config.toml
model = "audio captioner"
dataset = "synthesized solo parts of chorales (CocoChorales)"
train_examples = 39062
time_shift_ms = 100
n_mels = 64
hop_length = 320
input = "log_mel"
spec_augment = true
win_length = 400
tokenizer = "word"
vocab_size = 56
encoder_arch = "mlp_mixer"
encoder_norm = "layernorm"
encoder_norm_position = "pre"
encoder_activation = "quick_gelu"
encoder_mlp_ratio = 3
encoder_layer_scale_init = 0.1
encoder_parallel_block = false
encoder_inner_norm = false
encoder_drop_path = 0.15
encoder_patch_size = [8, 8]
encoder_conv_stem = true
encoder_layers = 8
encoder_width = 256
fusion = "prefix"
decoder_width = 384
decoder_layers = 12
decoder_norm = "layernorm"
decoder_norm_position = "pre"
decoder_activation = "gelu"
decoder_mlp_ratio = 3
decoder_head_dim = 16
decoder_fused_qkv = true
decoder_bias = "all"
decoder_qk_norm = true
decoder_layer_scale_init = 0.1
decoder_parallel_block = false
decoder_inner_norm = false
decoder_positions = "learned"
decoder_prefix_bidirectional = false
decoder_connector = "mlp"
decoder_tie_embeddings = false
init = "trunc_normal_002"
residual_init = "zero_last"
optimizer = "muon"
muon_scale = "match_rms_adamw"
lr = 0.0029
momentum = 0.9
nesterov = true
orthogonalizer = "newton_schulz_5"
adamw_lr_other_params = 0.002
grad_clip = 1.0
steps = 6500
batch_size = 32
epochs = 5.3
lr_schedule = "linear"
final_lr_fraction = 0.05
warmup_steps = 130
weight_decay = 0.1
adamw_weight_decay_other_params = 0.05
Rows from block 9 of the text decoder of a small audio captioner, named by matrix and row number. Rows with one number belong to one neuron. Each number is 128 + 24 x the weight over its row's rms, rounded and kept within 0 to 255. All counts start at 0. Numbers have three digits each.
After each neuron's rows are labels from the 100 texts, of 14976, where the neuron reaches its highest value: "tokens" is the input token at the peak. Only what is clearly more common there than usual is listed. The data: synthesized solo parts of chorales (CocoChorales).
# fc1: MLP up (decoder.blocks.9.mlp.fc1.weight, 1152x384), inputs 48-95
# fc2: MLP down (decoder.blocks.9.mlp.fc2.weight, 384x1152, transposed), outputs 48-95

fc1.715:119113146131166146160135093130151139124144128118113154122142145142166162102133136094104116117124102151094127141149157128130143109155151135141073
fc2.715:166139102153130149151122138110151133124058128117116141130107109165107087094085119168139098118144123142125111118105110086112172124172118146111160
tokens: "d5"; "5"; "4"; "f5"

fc1.2:156110131115159115140138118087117137122134124124143148136123125164141137093122146099169138137125127125082135099115118148109134100096140116176140
fc2.2:094100101160152113107114144134135179106165114100108140140143131099089100105127145118085119122162156118172161097110101086129136165089136105193145
tokens: "3"; "4"; "d4"

fc1.690:128119111126112120144105158143136140118104173116132120117129133137140156128105127137166106081100123131131084116142146128123112137090120123139115
fc2.690:124122131111105133122143150150127119146140147155134116148105087098153105144119131113123152123139143164097151155157139116167113127168110104087141
tokens: "f"; "g3"; "3"; "e3"

fc1.337:045110126113135144122141111078144131100121155093110078160163111121114131109108080107099115122132125145136142139134117107093109146105102125129141
fc2.337:139082132153130158128111080148103102136129173145134177126147109135111134146163157129112114143156119119167130125113112074138092136101137143098140
tokens: "#"

fc1.636:152164119161148145137116126197124130093108173092108121139107116095166154110085155131133148126154141107109138105140109112093139133136153107080132
fc2.636:124099050082137127142142110138159182068131110122132150152116155120148173109125110135089100100072116147115171132107123105120133128105134107119102
tokens: "double"; "e3"

fc1.398:113101151109128159113144170170149136151127155172138107140134087117168108162131152166101089130115121118123101118148136107115129125168086132111092
fc2.398:115140135164120156136127150175124117114089120103140109158166126119108135146095155122136116137117121146144154091131107101123130156115136119051098
tokens: "d5"

fc1.71:134171122123133063171165134141106114175146146116157155119151121124149123164182133097109165109150114144145108145153113146142134132118139155131131
fc2.71:143115121142105123127127108102179143090115124168124155158138129146127143093120110099108060122115098117123136129116164146147133129115151129091129
tokens: "double"

fc1.347:126123068148124159125141138173077141094115153163144168130134166134074174130143121112114162156120123133057163152142111107132140128129146128102117
fc2.347:088149138116140135105096117143119124149093181159119104120150106111119125079142149133117128142120142170104142126143117124155135097126148131158157
tokens: "d5"; "f3"; "b4"; "a"

fc1.679:128170087132125165115146150098146148114122103098132091121127118145085131127090131165129131088129119114105130075115119112120152079167153093145129
fc2.679:132120128151107156116169213114129138133179122109109122099128109115167110104112156094077131133133164119122165099163102147114100155093126132118121
tokens: "3"; "4"; "f3"

fc1.497:089134135107155103136127139120138176146070139166149144117066143147105139090136162098109133158131128138148111108113106121146125102152127141148126
fc2.497:153172128101128115111180162141128125109154176136145117131141139128082144110165135172104166151122113154143103149109145177125102105118151164125175
tokens: "f"; "a"; "saxophone"; "e3"

fc1.67:131136102132140187119109100107131142195139110136095087122148115171102139130179105105135099156124142134086165132104094087163116108077112130100138
fc2.67:110112065160157149128151137147140112164124140101139138144102134124146138124142128116123142138064163111150138125115167104160124088107157169149081
tokens: "3"; "b3"; "d4"; "d5"

fc1.404:099156114163121132142166169133119107105139094134170083120114155117132149144103157168152124144134120106102122119098130105086111152102109097068091
fc2.404:138133158104127124116098125094163117162133128134128098092161138099127147132118117123155077126103173158160105168100151163130151170131104115122108
tokens: "g5"; ":"; "5"

fc1.408:161151159149131141108118130132108123146121119115113102161115121188100100127138152141156094169129085130104095151168070098108108152145175126122100
fc2.408:155151183133112154101126136124099122114117122097113133117169133114157081111100121135109124182127134132143132142146111144164147173079108157150129
tokens: "f"; "a"

fc1.460:114119140134121088129095104116152115136145101130163109157109131124140134100147138134143112134142132159104151114170136111076107133128174165127107
fc2.460:127155115144165147127142156063128109168131093142093143096123115077138130095149090134124137068085115110106162121129144140186138147119107156169129
tokens: "d"; "clarinet"; "cello"

fc1.577:112127102123188082119116130098144145124116111140153160117134137091132112135101139118128124118122139093105142116116129136076169135126125181156133
fc2.577:120125157097109120174122154125167095107135145153176102126133073186158119117121126114185127132130146157158148136112113071149104110149137101126135
tokens: "#"; "f3"; "a"; "3"

fc1.325:099118155134154108103161126148091107118136116126108123139137132129103128195150149117118143121152093098091143112116139152121123129142113074155088
fc2.325:150127152103137123118153153121192098074057162143134106135133126126111111100098140114094162123130135125067125165119113110116150125123136096137118
tokens: "f"; "d"

fc1.205:138146147097125105123110143121130109156089112134113132101107105137149160131184125094103093098128106111182103145152133122121099131128173142105128
fc2.205:108119135138151130138161167124164152065081173155141144117126125124119126120133114138143161192125139137076116155095188182068099146107123114109105
tokens: "d"

fc1.471:164068146113170136157134128183128073141147119108102137124130154147157099134146168099125111134111129107148135136147103145131082137108122134097126
fc2.471:111128124142142145125110145135139124160129145147160107098105182100138084129124103129116088117116128130106154119156152114042119101141141108098102
tokens: "d4"

fc1.272:116127101115092125147107116117133107138084137095142112124109141111124146150128121172095109154151135125140151116121168084137141163147154146150116
fc2.272:065102124079148138097139129173095114097113142128139193166102114158133096130143145123107112111142154137111111142145116139064138156085096089094124
tokens: "<end>"

fc1.152:119159105112113131131078141128093116121125110146145143100114196100097156064126136123110109102081143138153128105114142152173143173123102133157095
fc2.152:119143099158167072139126113138100158086166143162115147101146088162140100155154130116114137102134132122134154112141130156131082134100139111159141
tokens: "a3"; "f4"; "a4"

fc1.328:096113127093130119111101116134152092132107152163180109139127137125166101122193150108090088094151127114165150157116144123146134141100146128159118
fc2.328:160158137206123107131168124116109136089113153129154127122162185141134145096122098134146150136134127180137115119129124125127121096136131144122105
tokens: "e3"; "b3"

fc1.742:174122138117140110113156151129118140120149165112132139135116123124086159129129137142137109135154110170078109132109144165111119151166162102083118
fc2.742:131154143114150101109120131135099143180177145126109153153079132148113152153093126126080104102136133129128123137094132148147157147127096150164154
tokens: "d5"; "5"

fc1.204:136129114131133125134148148173122117131115134151110127105132158138158101121092093131154148116089146112129144110146125116143136140085163103130121
fc2.204:139128134167156109131146193110099078130125126132134142104149146096087123099112117081141118116151103122166161142179161113136154134108125162128127
tokens: "3"

fc1.700:104148090147211118113146120124130147071108169097170148140065132118139143136134108106110172089153092128123104081128157129091148162171131116098146
fc2.700:106150093142163132132125132158126098065095143104115106145128103126130103157151095161128115150110136167137149094125108133125136118143133112161155
tokens: "double"

fc1.393:175117082142157085141115097110143111099177146110131165140107104142110112152114144122119135066113148104168138122110113128069144181179144143121107
fc2.393:152079112168107163123132108093122114139139120097108125121134106136132130084162144125131188172098127138156110139127135125153141119118150128134094
tokens: "double"

fc1.626:093169136130108132129150172131108085115060133137153104177114138096093113126138155163119109118163116105061124174144116130122145167139106093117164
fc2.626:093147153142126145126167123142100174127152125090081141124087153147161158157132133157133142146143086167154132155139103126136095152116155127110116
tokens: "g5"; "5"

fc1.537:094137087101134141110109134101125171108150165146148114150151145131152114123121129099102097143085128134146145109121144111130156173096151077133120
fc2.537:137076148134070123104109127129136125146137134082123088116150127101116162121114155123116125107153130150142113132154114109086138110159115123157102
tokens: "g3"; "g"; "b4"; "d4"

fc1.632:154104125132164129165175098176151139164132086133098128124123157114107135106149138156105115136094149166119164125126122101130139135133142123119109
fc2.632:136095123142158133118117083104116112130117067102179117139113097070108107101145135143114162171165078139093108102142130109117104168108112132126102
tokens: "#"

fc1.144:147117089123108152143126116102114123111093175135112152157103101180070092116107108114116180123161113162086127101106145121111132157109147071095155
fc2.144:123127151177152110158104159090121141149132170113127122135132128122123110126175154164089103143142090145124081127148141113135111145109137148120153
tokens: "a"

fc1.247:149141162131221122108134114100167087134148147133133130141106162159096148154141124114130138140135118088099128166150128090108170119146139141136163
fc2.247:108122117152131142175174093152164153130139142184116126123111133150119115144119153155119154141143134129157150154153127139152127123097130166133098
tokens: "<end>"; "f3"; "e3"

fc1.445:120147167125134116130141157139133114116137103137138067138126097113108130153139147129129110128155129123127147099121078119104131131105142168098122
fc2.445:132149116138084095093101156113127152079124158115107141123115120111121147087109152124132140117116108098138089132157137077160104124130133164080096
tokens: "#"

fc1.440:138134095152162081102114109113176147110147147091092130118167136156087141141104119076100154131144129117129129073124151135140093131110133115156112
fc2.440:126037101094112133120136130141202116123093099139122120136139133104132122113136135106120109190123151164167136148085157112190112128162146153137126
tokens: "d4"

fc1.160:119170120101180114069119133126107154094112098118157123095090129165098129149111139073117099123107129147121089111150137161131156139148123111136127
fc2.160:136127139102094128188136120161103114101168172131154144093116120159154145138133140108077138099125148135157134107090141155098081143122122133112122
tokens: "<end>"; "f5"; "f4"; "3"

fc1.5:122175115120101132146151127147143101084191105163127086157150142122126147116109122119127118105107152170094143128154072117204132148096131118116149
fc2.5:129117141154120141128132138106120146098146067135103138106107116148130115114129097141089154149098138078126141157117126135113086145144157141156087
tokens: "c4"; "b3"

fc1.276:139152132091189153102117119089096148163151104155137104125121189096143139101106155136160106109108124122117140124124114181151110130161122110148132
fc2.276:103136123115145121162130093122164147125132104111131113121139117125096121123146103099118171102107118145141137185133125149116117157124145148123115
tokens: "d"; "#"; "a3"; "a4"

fc1.648:136144117141157124093139142145103148141127136135118072163171127177149179113128136119130121153140122132142114089093139138107123141092140134115155
fc2.648:140101134151145149128135133151108127208153137131154145118099135138105078109137121121114107107140154151081133136151120103106146133115142155101080
tokens: "f"; "g"

fc1.264:116126116142145129099136140089125187136135151156126108164114123173108108119108110156124109121144135143150113154123162126136112145146178113138084
fc2.264:163137141088138164126155150100088087180087123094073070169081162117118175152109155107122104130100122117106090125139122165127129122113124126119114
tokens: "#"

fc1.254:174132133100127158134122128180102166110115096106151121130088099120107144147160117112125154124129137135142150144179117129162090119148153099116119
fc2.254:154137139136109126155118168099109111106159139113148138138123128133124072125097138152116158122132149147158138102171150149151146111123160151135141
tokens: "4"; "3"; "5"; "f"

fc1.192:083077123080124078104102176151114106187105104125129164106069145071129135164110131140094117168125112139142120143176100122120140111091099152148098
fc2.192:148096054166141141099149102123161099172101120103133125133088133171117126144149155124114157141132155081130113119102106119076156131108134146122120
tokens: "a3"; "horn"; "violin"; "oboe"

fc1.475:129180068118151075101127140134120108128114170190088110136121155138121127115130070122115136174137116126103110126099128150161108134131104112126145
fc2.475:131086127155137174118078106118113099080142091169138118124110128155097122159129121125121131092124097110143098141159111126111095135124135123113123
tokens: "4"; "f3"; "3"

fc1.593:105161118129096159147119085109121106108154142116137089128136099143137083121138125133114137128167141106118124125132074112104105155105168125086108
fc2.593:139129114163074135089168128111178136194126097148141080105106099121148150136128132121136151136153125086107068124077145160133144107092107089096173
tokens: "g3"; "b3"; "d3"; "f3"

fc1.49:103193115124106191129180145117152109105083122110116151113116147122113111129174150151136136136157151146182135149106149114113168140115133147138084
fc2.49:121103166114096123078109146086139121116153148129133153127116118149140141114111158084107121130126071153113114123115119146111161138143121140128131
tokens: "g3"; "d3"

fc1.397:102142112130161105179132122118138120160087139139158117146115130173124129136114131109123138118126155134104103103129119130109142102163115129170106
fc2.397:095115112149123091159170139123174136122140099122094092121118109102117120116119160144160115146124155110143129126141161142110151097122124123074152
tokens: "5"; "g5"; "e5"

fc1.544:119157114153157166112109106111157150121133155150171140171128117099153117151164144192156085152102117104152128186148090091117100183116121083143141
fc2.544:136154117142134124081132123156170085090125077160133112161114111124117103091155148093139176142181143138129133153147078142119147146105094112103113
tokens: "5"

fc1.586:124103138131142126089127117134139163115132119159141139143131192120134149112139133132081074115139136156148147173125077119109120157132112141155112
fc2.586:144123143122101158141127116119127117141106146150118137093103092109107119054131122079146113133140116120147129126118192101135168130161128139100150
tokens: "a3"; "3"; "d4"

fc1.740:139142142102121145116114092142092091108140103132116145135107083146128130177084128123145114102115118118156127120147123137080160086111140156137115
fc2.740:115142142154107175157161131114131153121095124109157141130107149146149128115125137161086133149141123114141135115103127121127121105132111145128176
tokens: "3"; "bassoon"; "4"

fc1.314:150113090145141109126114126116101165119114082107151104180098076134102128129162136137159175173128169128140053140097148141123146112105103121120109
fc2.314:102101195097105179139137148098139127139144125143124150135173115096125126162129124100123122073169144118147128121120110095118082128137134132175116
tokens: "5"; "f3"

fc1.599:133140126111089150139155142101155152161096157126161142122152163173114107119146092124113141090098123120087157101155126128097161134136161102179154
fc2.599:107117128158171143132168121102144067124119124135130097108130102131135107154126109135147083117115116096094164102156171122124142133131177090136090
tokens: "g5"; "g3"; "g4"

fc1.306:133105132089153137140118116108145144121125158119103103141088157178087156115123121113086125137117136112084126117110130153136150144125115167099120
fc2.306:135127097113111112116116082120129119087166175093105153123098095151142128144141120112127122095112120128107086127119122114106172124120117125106158
tokens: "f4"

fc1.719:150169153109165151139133155148118070143112088150122110138122149126152134131100114110152173140174131073102122082174106149049138124135162134125143
fc2.719:131127099128107073122086121123126154132122086147132139127148090102108167111103125157123107112137169133105107114098170135155162111104186103158162
tokens: "c4"; "c5"; "b4"

fc1.58:109140133122169081102133133186095136107083151159126112114123129109124127124102146130098150124132136087133094154078101118076104135153153173120172
fc2.58:140132142119121137133125174116138127045115139160131125127115105095149126141134127139157131145146104101109161116124141159120113126150108113193128
tokens: "a"; "f3"; "3"; "a3"

fc1.522:165109128153113161130122110130121107147099109115102163136123116107138111138100150091141168175142109109117177145082158121105117154145139088112133
fc2.522:117152119138147109120122131132142116129143114082141160079158099115101137152101129118121128142136109138152154138138117104096138114110114114135162
tokens: "d4"; "3"

fc1.226:109166125092142173141093097193097128135133153151105124130098116109153123179134143153143135128124115158139120172152118094120125142113160139104135
fc2.226:127108151110130098138104094134134112081101105149126115165144162102156148166097136117147121142142099144115090174161094150138136127101128136117131
tokens: "#"

fc1.531:115146147092154116123134136141169147153112069112143147165146132177117100141131106130129111122082160137122124164132123115099152129120189103113126
fc2.531:171118165114099099131117081130138148153152133089089121139146141125083140103117121124134107142114103149092128113124141134112112138063116114137137
tokens: "3"; "b3"; "e3"

fc1.4:129127152059148123167128118151143116131128128152130123127158128148118137128137122169090123109146088135149121143096152167150121105136099164110112
fc2.4:115146150170147137124083132130148121109142116098127126129119105143138129130152146173126155110141151132098141153094141127146112124085149163105155
tokens: "d5"; "g3"; "e3"; "g4"

fc1.400:144163105104173137128112087119124118147146144111130128136118172143132103136112145107117147132156135126105122130156138141091105124144151123088117
fc2.400:084121110088094085119087113147194158123135140102133105099160149124080127103113101127142120126121073090156112124118086139134148182143133151086156
tokens: "g5"; "5"

fc1.285:109096129187165159190128110094124152149100111136097113147177146144133154123096109101139147096100144130115136141129135120117152097116155141122163
fc2.285:118123121124094112162138103132127145088055136161129151101139149153119153107140140151157117127151132196131124122115147158168120160105148115116110
tokens: "g3"; "3"

fc1.441:116069114086080127119122114140127157168112167139153128103121131131129117134114185140162109125121116107144130120148136103150121132123144127133108
fc2.441:118134136105203134073118131132107130073112139125128161132141112105113125146120083125137112132144115119121147138121129119131146147158136129101102
tokens: "d"; "c5"; "e5"; "f5"

fc1.269:097122107128135119088138117120144154141132127101157099155115118127156135113162150099166143049146127106167134073111082128121125133124121138091168
fc2.269:138124076080160125104150101136154172073124123160153131168128169136149154102153107130139077138136129113163090158137101118112132117142126123154109
tokens: "double"

fc1.127:095100112115125113138143169105149095116140155108110128118127137143122103183125151152136108140120128094129128112114072136138142159125129062171097
fc2.127:119145149101140132099122130102093132093153131089108110149115160112121147147151134148102142120107157096095127124115144112114099120130127100134114
tokens: "g5"; "5"

fc1.147:137122120141149138093134111167134074105120145130117124116088150122129107143158130197132110129140143138139128099143084100168177122109143095138069
fc2.147:100081146124117086116147129110134071138165134079136115170112127100127155166140119104147129151113117097099125084085149127164147126108089164137119
tokens: "d4"

fc1.297:147137121106138081126131137114139122116123129135141084149155134171114110086113135102134143077110074157117069163094149151099110142157106110128192
fc2.297:144123110143105098134105160103173168106147163123102164109149107176155109144129130141143142157101101139144125113119104162141130099108148120125100
tokens: "5"; "g5"

fc1.610:117067146127115105137127132142128133082101108152152114143107154148136144144141128131109138116167126086120114147102160138122126141127115134131130
fc2.610:143167080140068166166130155122112117104122127115161117151087093124155151152156129122144130165084117127175127120157116154089131142106094109140168
tokens: "d4"

fc1.513:097127122155119109137102115162141100108091178138145137121148116095150164164150126124137127135105119153114107115101151129187126120110140146131145
fc2.513:132166093096105092156087121160139108070168144125124125152118135124090153178104108141118079132060128127140124120139124161128091110117101113094148
tokens: "double"

fc1.611:121104116125136112189133120104126127134104172116108129120102089111144122154082117152125137120099133134151122129144171085159159107136138081121125
fc2.611:122185130095144119128141119121110113097122086165157074059109112149123161135143113126099092146114088141115204128166084115127109091132064134144132
tokens: "b3"; "3"; "b2"; "g3"

fc1.184:124147118121097143130131137143121159125169142122104095131145129153095112085108136112104099089147139137114130123164135127110120133149127182120171
fc2.184:114115211151106129128122088179078170143064096142149153159131126091126104136141137100114105143140086138154145099123153114102129123093101110147092
tokens: "b3"; "3"

fc1.448:104127135137157098084112158108147116154181186111188108191142150128158076117149120133141150115138106133135183111120135129103111130154139071123110
fc2.448:124129112183155193125135118128162124193092134135093135141126117123139111134161135114081124108150126081104119144093138186156112090149126121111126
tokens: "c4"; "e4"; "4"

fc1.615:102156145118160149173180136156091158121129134140154080127098057089131124122137115092121097142114116126148090120118099122118123137107077106119086
fc2.615:131094137125154104117121117136170192121102102136124102097148137089125123161106095130106118119104133142132120134151119167131102115130120127166122
tokens: "d"; "a"

fc1.207:096115127149100116113142127068120125117125142108128157169143141142119118146124116088129129111157120122132139109149171095126126109108134115105127
fc2.207:118120142115153091148120132125157127111102098119141121111165147106126168120140138109152104132112150147105128130119145144171143180127148145125169
tokens: "g3"; "3"; "c4"; "e3"

fc1.487:119093094126102107117115139150113170146118110117119148129080104164138093103105146140155133124133164146121128142135144099133108096121128122119125
fc2.487:123206137119126133130118098078135105123103137147134145149163147138089151139136122127161152113099170077105138118087096146150115123124136126108145
tokens: "5"; "4"

fc1.284:157122116144138131094143119170132141118137130137126183151135129154137131147112131098098146112127138086158144152112113148145109127121132136136127
fc2.284:141139070174115132129134149127124152147125100139096116136159144119141123126122104125107117143133137118121148154134124187114124129106137126159131
tokens: "g3"

fc1.24:147132096118179120149139132161100080120095129110161091164134118165128157128140121143103118174112129146127152107146119131135142108109147125092160
fc2.24:132150112149070156153137126108170085168128129123138108108112141094097135128105109113147131119122079089066143136132101130162124159101124113091061
tokens: "f4"; "4"; "clarinet"

fc1.245:159157127180137102147159111139086138103154143140129099128110108139085150127127173119142086132128129133089103114118136120160120127158130107173101
fc2.245:134104094105133082137113107096143124116132117105125110130112108071132152126130114090088139123171113109094091133154137104079141123103117147093153
tokens: "4"; "b4"; "a3"; "5"

fc1.387:135131134127119146114135115175100151091130159146138124090134150115135137142146134129140123106117118132124160147119150109148141100136116153127098
fc2.387:130170163126155102114112106175168146098124132136074097144123153139121086159142130147129148143137135111160159132102147138132085138152122133109122
tokens: "a3"; "a2"; "e4"

fc1.572:146119176096142117110116137128155118105132092124177139117131118124096078117206159151133099141125122114078121127140126143103150119102121179129137
fc2.572:154139124104160140173151147158117160141122104126090138117151129123136134146069181118101120146086091125097125127133104120102155144138136142107155
tokens: "4"; "g4"; "3"

fc1.189:110110128163150132122174114139120109149162090116082130130090171128114099099130083077118122125124128128075139125123115150142145095121124155163163
fc2.189:124118069129133099146104147157122137124177159111115146136142104090110139134106079141099120138105097140141145130098116158158136146080126134155134
tokens: "a3"; "f3"; "c4"; "3"

fc1.468:085141132129098139103150128137107130129151165146171141115137142144117127143130140128119125107175108103152138104120185126122131168103155105086134
fc2.468:104114113142110111130134110098158102093127126130126140122124121155134140106154168126080138157157116129153156104140124139134100132135115139118135
tokens: "<end>"; "d3"

fc1.75:169151126163092152145106137105148122124141162100165132097106105144095110107112140080121094108095103127069153165103121109110091159105131113141139
fc2.75:135114119141115141097110144141103122093130103137105128130139116181152107090120102176118149109172104146113161114104133125148073164141144125095109
tokens: "d5"; "b4"; "c4"; "5"

fc1.133:099161110083118103147170155114152136152166101148119087149132140101146093161130139123108085127097116129150120124167111153116161132145115118129133
fc2.133:164145149121134158151138143148127214139138164114143137136121169131142133140130117130089104102108126123117112100129133100159115145147084142130111
tokens: "c4"; "c5"

fc1.274:137150100156167127156090139113160153146142129100148098153155117155091128127078108129120157108132111084128120121077099152110120165149151177130156
fc2.274:116184137127139140139162162136159189080163110126130141122171144123128148117168141119114093088141138135139099125147113118134113179118173149120133
tokens: "f4"; "e3"

fc1.82:120124156101164130155147159141128157106117158148101090135134108151147135163133160123121099122181101104180178117109142161126131139136141159116125
fc2.82:115115172147127124123081193157121119119071108131120149159134081120124122140132139124102134153133126145095140137120120135148118159168111165134147
tokens: "d5"

fc1.738:128138098093156137149145099178186135181101164111177108132138132094166127141105147127125110131106136099119130108089129163095108169142081146203139
fc2.738:136089156118129178112110142131114124101117110107165117082130153109114145168093141136130092169159152122135128091113168123143115107143143129139139
tokens: "g5"; "5"

fc1.688:103160109114095147117104111140121128132147129171151142159165097148125101118115086106137120125093125113108116131152126165156118102168120156123081
fc2.688:116169102095093144145053111099125102116192112135086153152099115126121136132114155178126146069134123116118139128136131129083144141120140141158135
tokens: "4"; "d4"; "5"; "3"

fc1.539:093101110154128124113124118126114123171126139141097133133103129156118109119174112114157172197114131144151159067136135155102132118153174109096087
fc2.539:129102144152158156111143115142120132130152168132151173170140142113122158128128177161132130178135117121096141102166138100121140104108166110096094
tokens: "<end>"; "d4"

fc1.200:137207116077114132123129112148087137130121110153117119107125140122104104106122167127135135141142120099120117108094124127109147148113141148146127
fc2.200:145133184114144123089137140129092140128092143119159117128136125119078114122091158092107135180132117124126121133117123104113130105119144080141147
tokens: "f"

fc1.653:115150149083115139133131119171143150126113137143109136170114149147092096135125119144108157172131136124116109107153099169125120160160138095109130
fc2.653:129138122104122106082116126171100198115137141137149123136097114089128182104170117128075100105108105131140102130132129157126112087127135116153115
tokens: "b3"; "3"; "f3"

fc1.81:118128128122128142109104102162146143102152165130176156096142149089132201094128146138135105147143159153128128126125069134146110130095142169123100
fc2.81:151119134121156144113117109098150170135172130121099129141093117128121127108122100163147159104171126159104166146168083127136162085071122115141097
tokens: "f"

fc1.364:137168163106130138165138173144131114173149134107134126123132138125124143143152136144132143149147131107177123137119090176153117131152104177069116
fc2.364:190136107168152100145113143150148136145172134126147137130127134142128132120142125149147151102122089110130110112120139151114123094158156115134109
tokens: "g5"; "g3"; "g4"