A small audio captioner, trained from scratch.
Model: encoder norm layernorm, encoder activation quick_gelu, encoder width 256.
Training: muon at rate 0.0029, batches of 32.
Data: trained on synthesized solo parts of chorales (CocoChorales), 39062 training examples, 5.3 epochs.
Rows from block 7 of the text decoder, named by matrix and row number. Rows with one number belong to one attention dimension. Each number is 500 + 25 x the weight over its row's rms, rounded and kept within 0 to 999. All counts start at 0. Numbers have three digits each. After the name is the row's rms in percent of the matrix's.
# v: attention query, key and value (stacked) (decoder.blocks.7.attn.qkv.weight, 1152x384, the v third), inputs 192-383
# proj: attention output (decoder.blocks.7.attn.proj.weight, 384x384, transposed), outputs 192-383
v.37 117:499542512524460478467542465510492494505506529520505487481460534468516464499499549492493502501558496451494475532500479512506502493507508482498489507492473505538458496511544552470513501524470508510450465527472497542495510489522522538458531473494513501470476522482578467481505509510500497511507518492539495518458490467548551495502492464517501491515510488497482517454510477491475484557529475473522506487512535481503506530529478478533476511479549512534469495463485489469483480542525485452476496507508533469534514517500502497503504497492488506481517506489505516499522549485529486499
proj.37 121:471497520494522521515474537512493483536511492531522470461503499577505507471490508507522479506476511481479523506502521529524463472490518501476495443499528486530502495478484490568492515473515526494511500525506497519501517489487470440467484506487489454494511505528497551474561487511499509508472530489485533500523552503496515464527522500477479496465522522546481515494509527485483537486504535506507451478471474512520515507508509527484511466527488517548533498509502501524485470498495544501473529519521487505452495510539504546501535480496492519543511478499477494529496523495516485495
v.38 108:436499507532517542579494533474479516502449518504512497505496517557470498441541515509478501522488502515544517541476531478486509491460501512492497476500496493511482532478483484433499478488485475497498506535545518491469488526444521512528511531492524507526536524529486494564469475487543476479477497498503505505489515488538521525467480480502524482496481488489487479505487533505544489450461514485515490484507499480515437491502546512537489517504507520474516503506466545530497521531520445488521516508491494489469485493537495460500472494489522488523521541478482462519481543488492496515
proj.38 104:496505471454486508462511479497516493504504478501487526450498493464472459502478521498527469503534480523492515503503468543532507529494450508466479560536498479480483490497475519511516512545478491527497470475510522520485532509509491493470494475507485512472507511458535480503500546492476502544515508561484498514471512494486469515489457506519488516530468476513494507526482498551523510521495465486493531520459502531477534499491516467510502510513479450471473495519528509506489488523506514500489460468533514474497537501519498502550532535560533539489516487499479551484511498461466494506
v.39 105:515551516508461489461488482538478461496493518478467458498493483460509536514533491510507533521468481505501491498499524486510495497535474485512492503506464492556525497513486534507457476499491535487539495490515490540549467491539529496511532523507502476486497525476547521550521463559472452508490469497501464495532514452448511526493508526508495480460505478501526474529513444516504525495487523553526527490511553472476495500470480496525483503478480494529518491465521511470521501484474512465514450486493483468471532459508491505501492518515482498560517516522491463499466522461512454493
proj.39 107:492509484485555542529522503507509503562531496530513518478489513511495479491488516506526523499495475512517517522483506506523484475464518491516493502499522524515485528466481508506507513481493488520499496476468484509502511522486506501478480480455490467479443536516448504500486522462533506509512542536504521433459498507509432497500490527526514541548471511506497512528476491498538483499518474510480517535462499491521457583542445482488542499515463530507505517533517457509521487503484502516541534520484546524522464478538474493511482501528505492504531454505475502501531497525541516484
v.40 103:486502516502552525517513474517440482542495533491483503532459512491507490497485473479544503454591530495494511522447501483496499446513513511506506510483482516517509483545462511482518536474518512510488513511490486460464481507522497466525510501477481518483507500487492507489502493493483524505529509506510522487533485482526473453525503527487461533522513510493499468488454491489498534511527506502513490490503493495469497497519535484533469495486512502452532521460473489466520506515539500531517486492468499471513507499471446517501457473501468497453496463459509492501523539542500508529
proj.40 101:459512479487488513454484547505510474510482489487480509490557519546451502536506511492499529489476494556515456469493541563468523517514454491489514533509511495522541499531512531534510469483542480501454497556491483493520526491464477493469506494516459500511490478514509497482477517484512493538467472526484503553500521483498517503547506469500519507476515523507478466500534506508514515525496530504455470502463507502498485501486496492496481505478491476532525547503503527498490478524530489526488519496480509506476536476553518525508480516522502480548524518545512493525515492507508504533
v.41 101:523503533500501548517541477517524464478472515491521499505507496533517451532491483483501516527446472488519520478523503517507455474520518523528513489465477510523483450502499497439477553471509510499510497549505484521509505504526502473546502511495490469490493502504493525515526491488496457542496496491495487469536515489526487468504495496524526496470532499519533441493529479516516533474503487479494559458511466479460475517535526490492483523522574535511520489433533510511526491527487518467509457474515497517493508478497503544487520509519475495537443478477486501509481511492535482527
proj.41 099:507508476535521504503521576489484525514497509515513495479507503459469471480538530510495485468544511527509534513500507498493499497482483473478515524469476499512514482490520470518519515486497486511463454509522555495495531469495479504482495497498509480476494477505447478467495503483534496556482490514533491498531525524523483498466506481495459520517497512523472497542523524524511513534511510479496472550484502518526497490503487478503525530471458503472489539518540539527491484463542482515533472515518532498501469466545452460488481498481535475475496484493465509523515463458434510469
v.42 112:503476486538474540521537512514518475519536530476492550535503488500500498450523525497525455502518464460512500487515476476471507507507511469511470513505483471479499534487498479500532489492509487558472497501464498493519489526478538531446480473475479488514480474525487505541460524478484533489494508489481524477481519508472530516486470462501491564525466543493526520475463476494461450501503514487505482520534528532499495465485477517481526500477474519485509505535491505502477471477512487529473518529513531532524472512515456498496536477530515464462500461500535490488495504492472514499
proj.42 113:535520474478519503473519452527465504500461468507482509493523509514517538502501525503433498480477529498485453495502531484479496495542466525489506512527481493507491490519489475509508509492493496452523550552497520469512508481518475487507535493564503496493518525484505502492517499512524478481529483479510514535516463503511513492508497507500483444492477472519494492496511532484483499526469507498488562466504460500517488478480507514506472502529538502520534511482477526469511540539470496507529504521475466513529504528511545494482479501483559506524474525499514508537503484493539515515
v.43 106:538483562499489490499497499496447476521498480505500493483494524518498490472486508468546512536525509440485460519492540517510489492535510499524446523519478536489537467479508553499504565513513470517503506500489491520501467516504492525514483483487522517441533539487496468464504453496493491469515483520522437489486503502492461422506509454512479486510485502538505476444499450497463545477546499524513501465493489521530459499484495498523474509534497499544504480510466458447502509468530509497491477472477487487447465507531490534524526471544470497431535469458492507482524492554541483532
proj.43 109:516510497516495487498501502496525498477492459520495510492503479535500519492534544514493536487475496520500485482492443477488469493482494502485474524508473502514504511496528480501503475505531496502466529504501506517512468465497509481513489522536521441507457496487516525486451507510479510460490538545487576538496498475529503498510467474450510516467522537557494476502512532461474516513489543501510448517483527485456499475539515534485506493466484527463513503469508493520457476512499458482536491483511514517519490506469495516472482538498510520531484520528432510524524497512469513486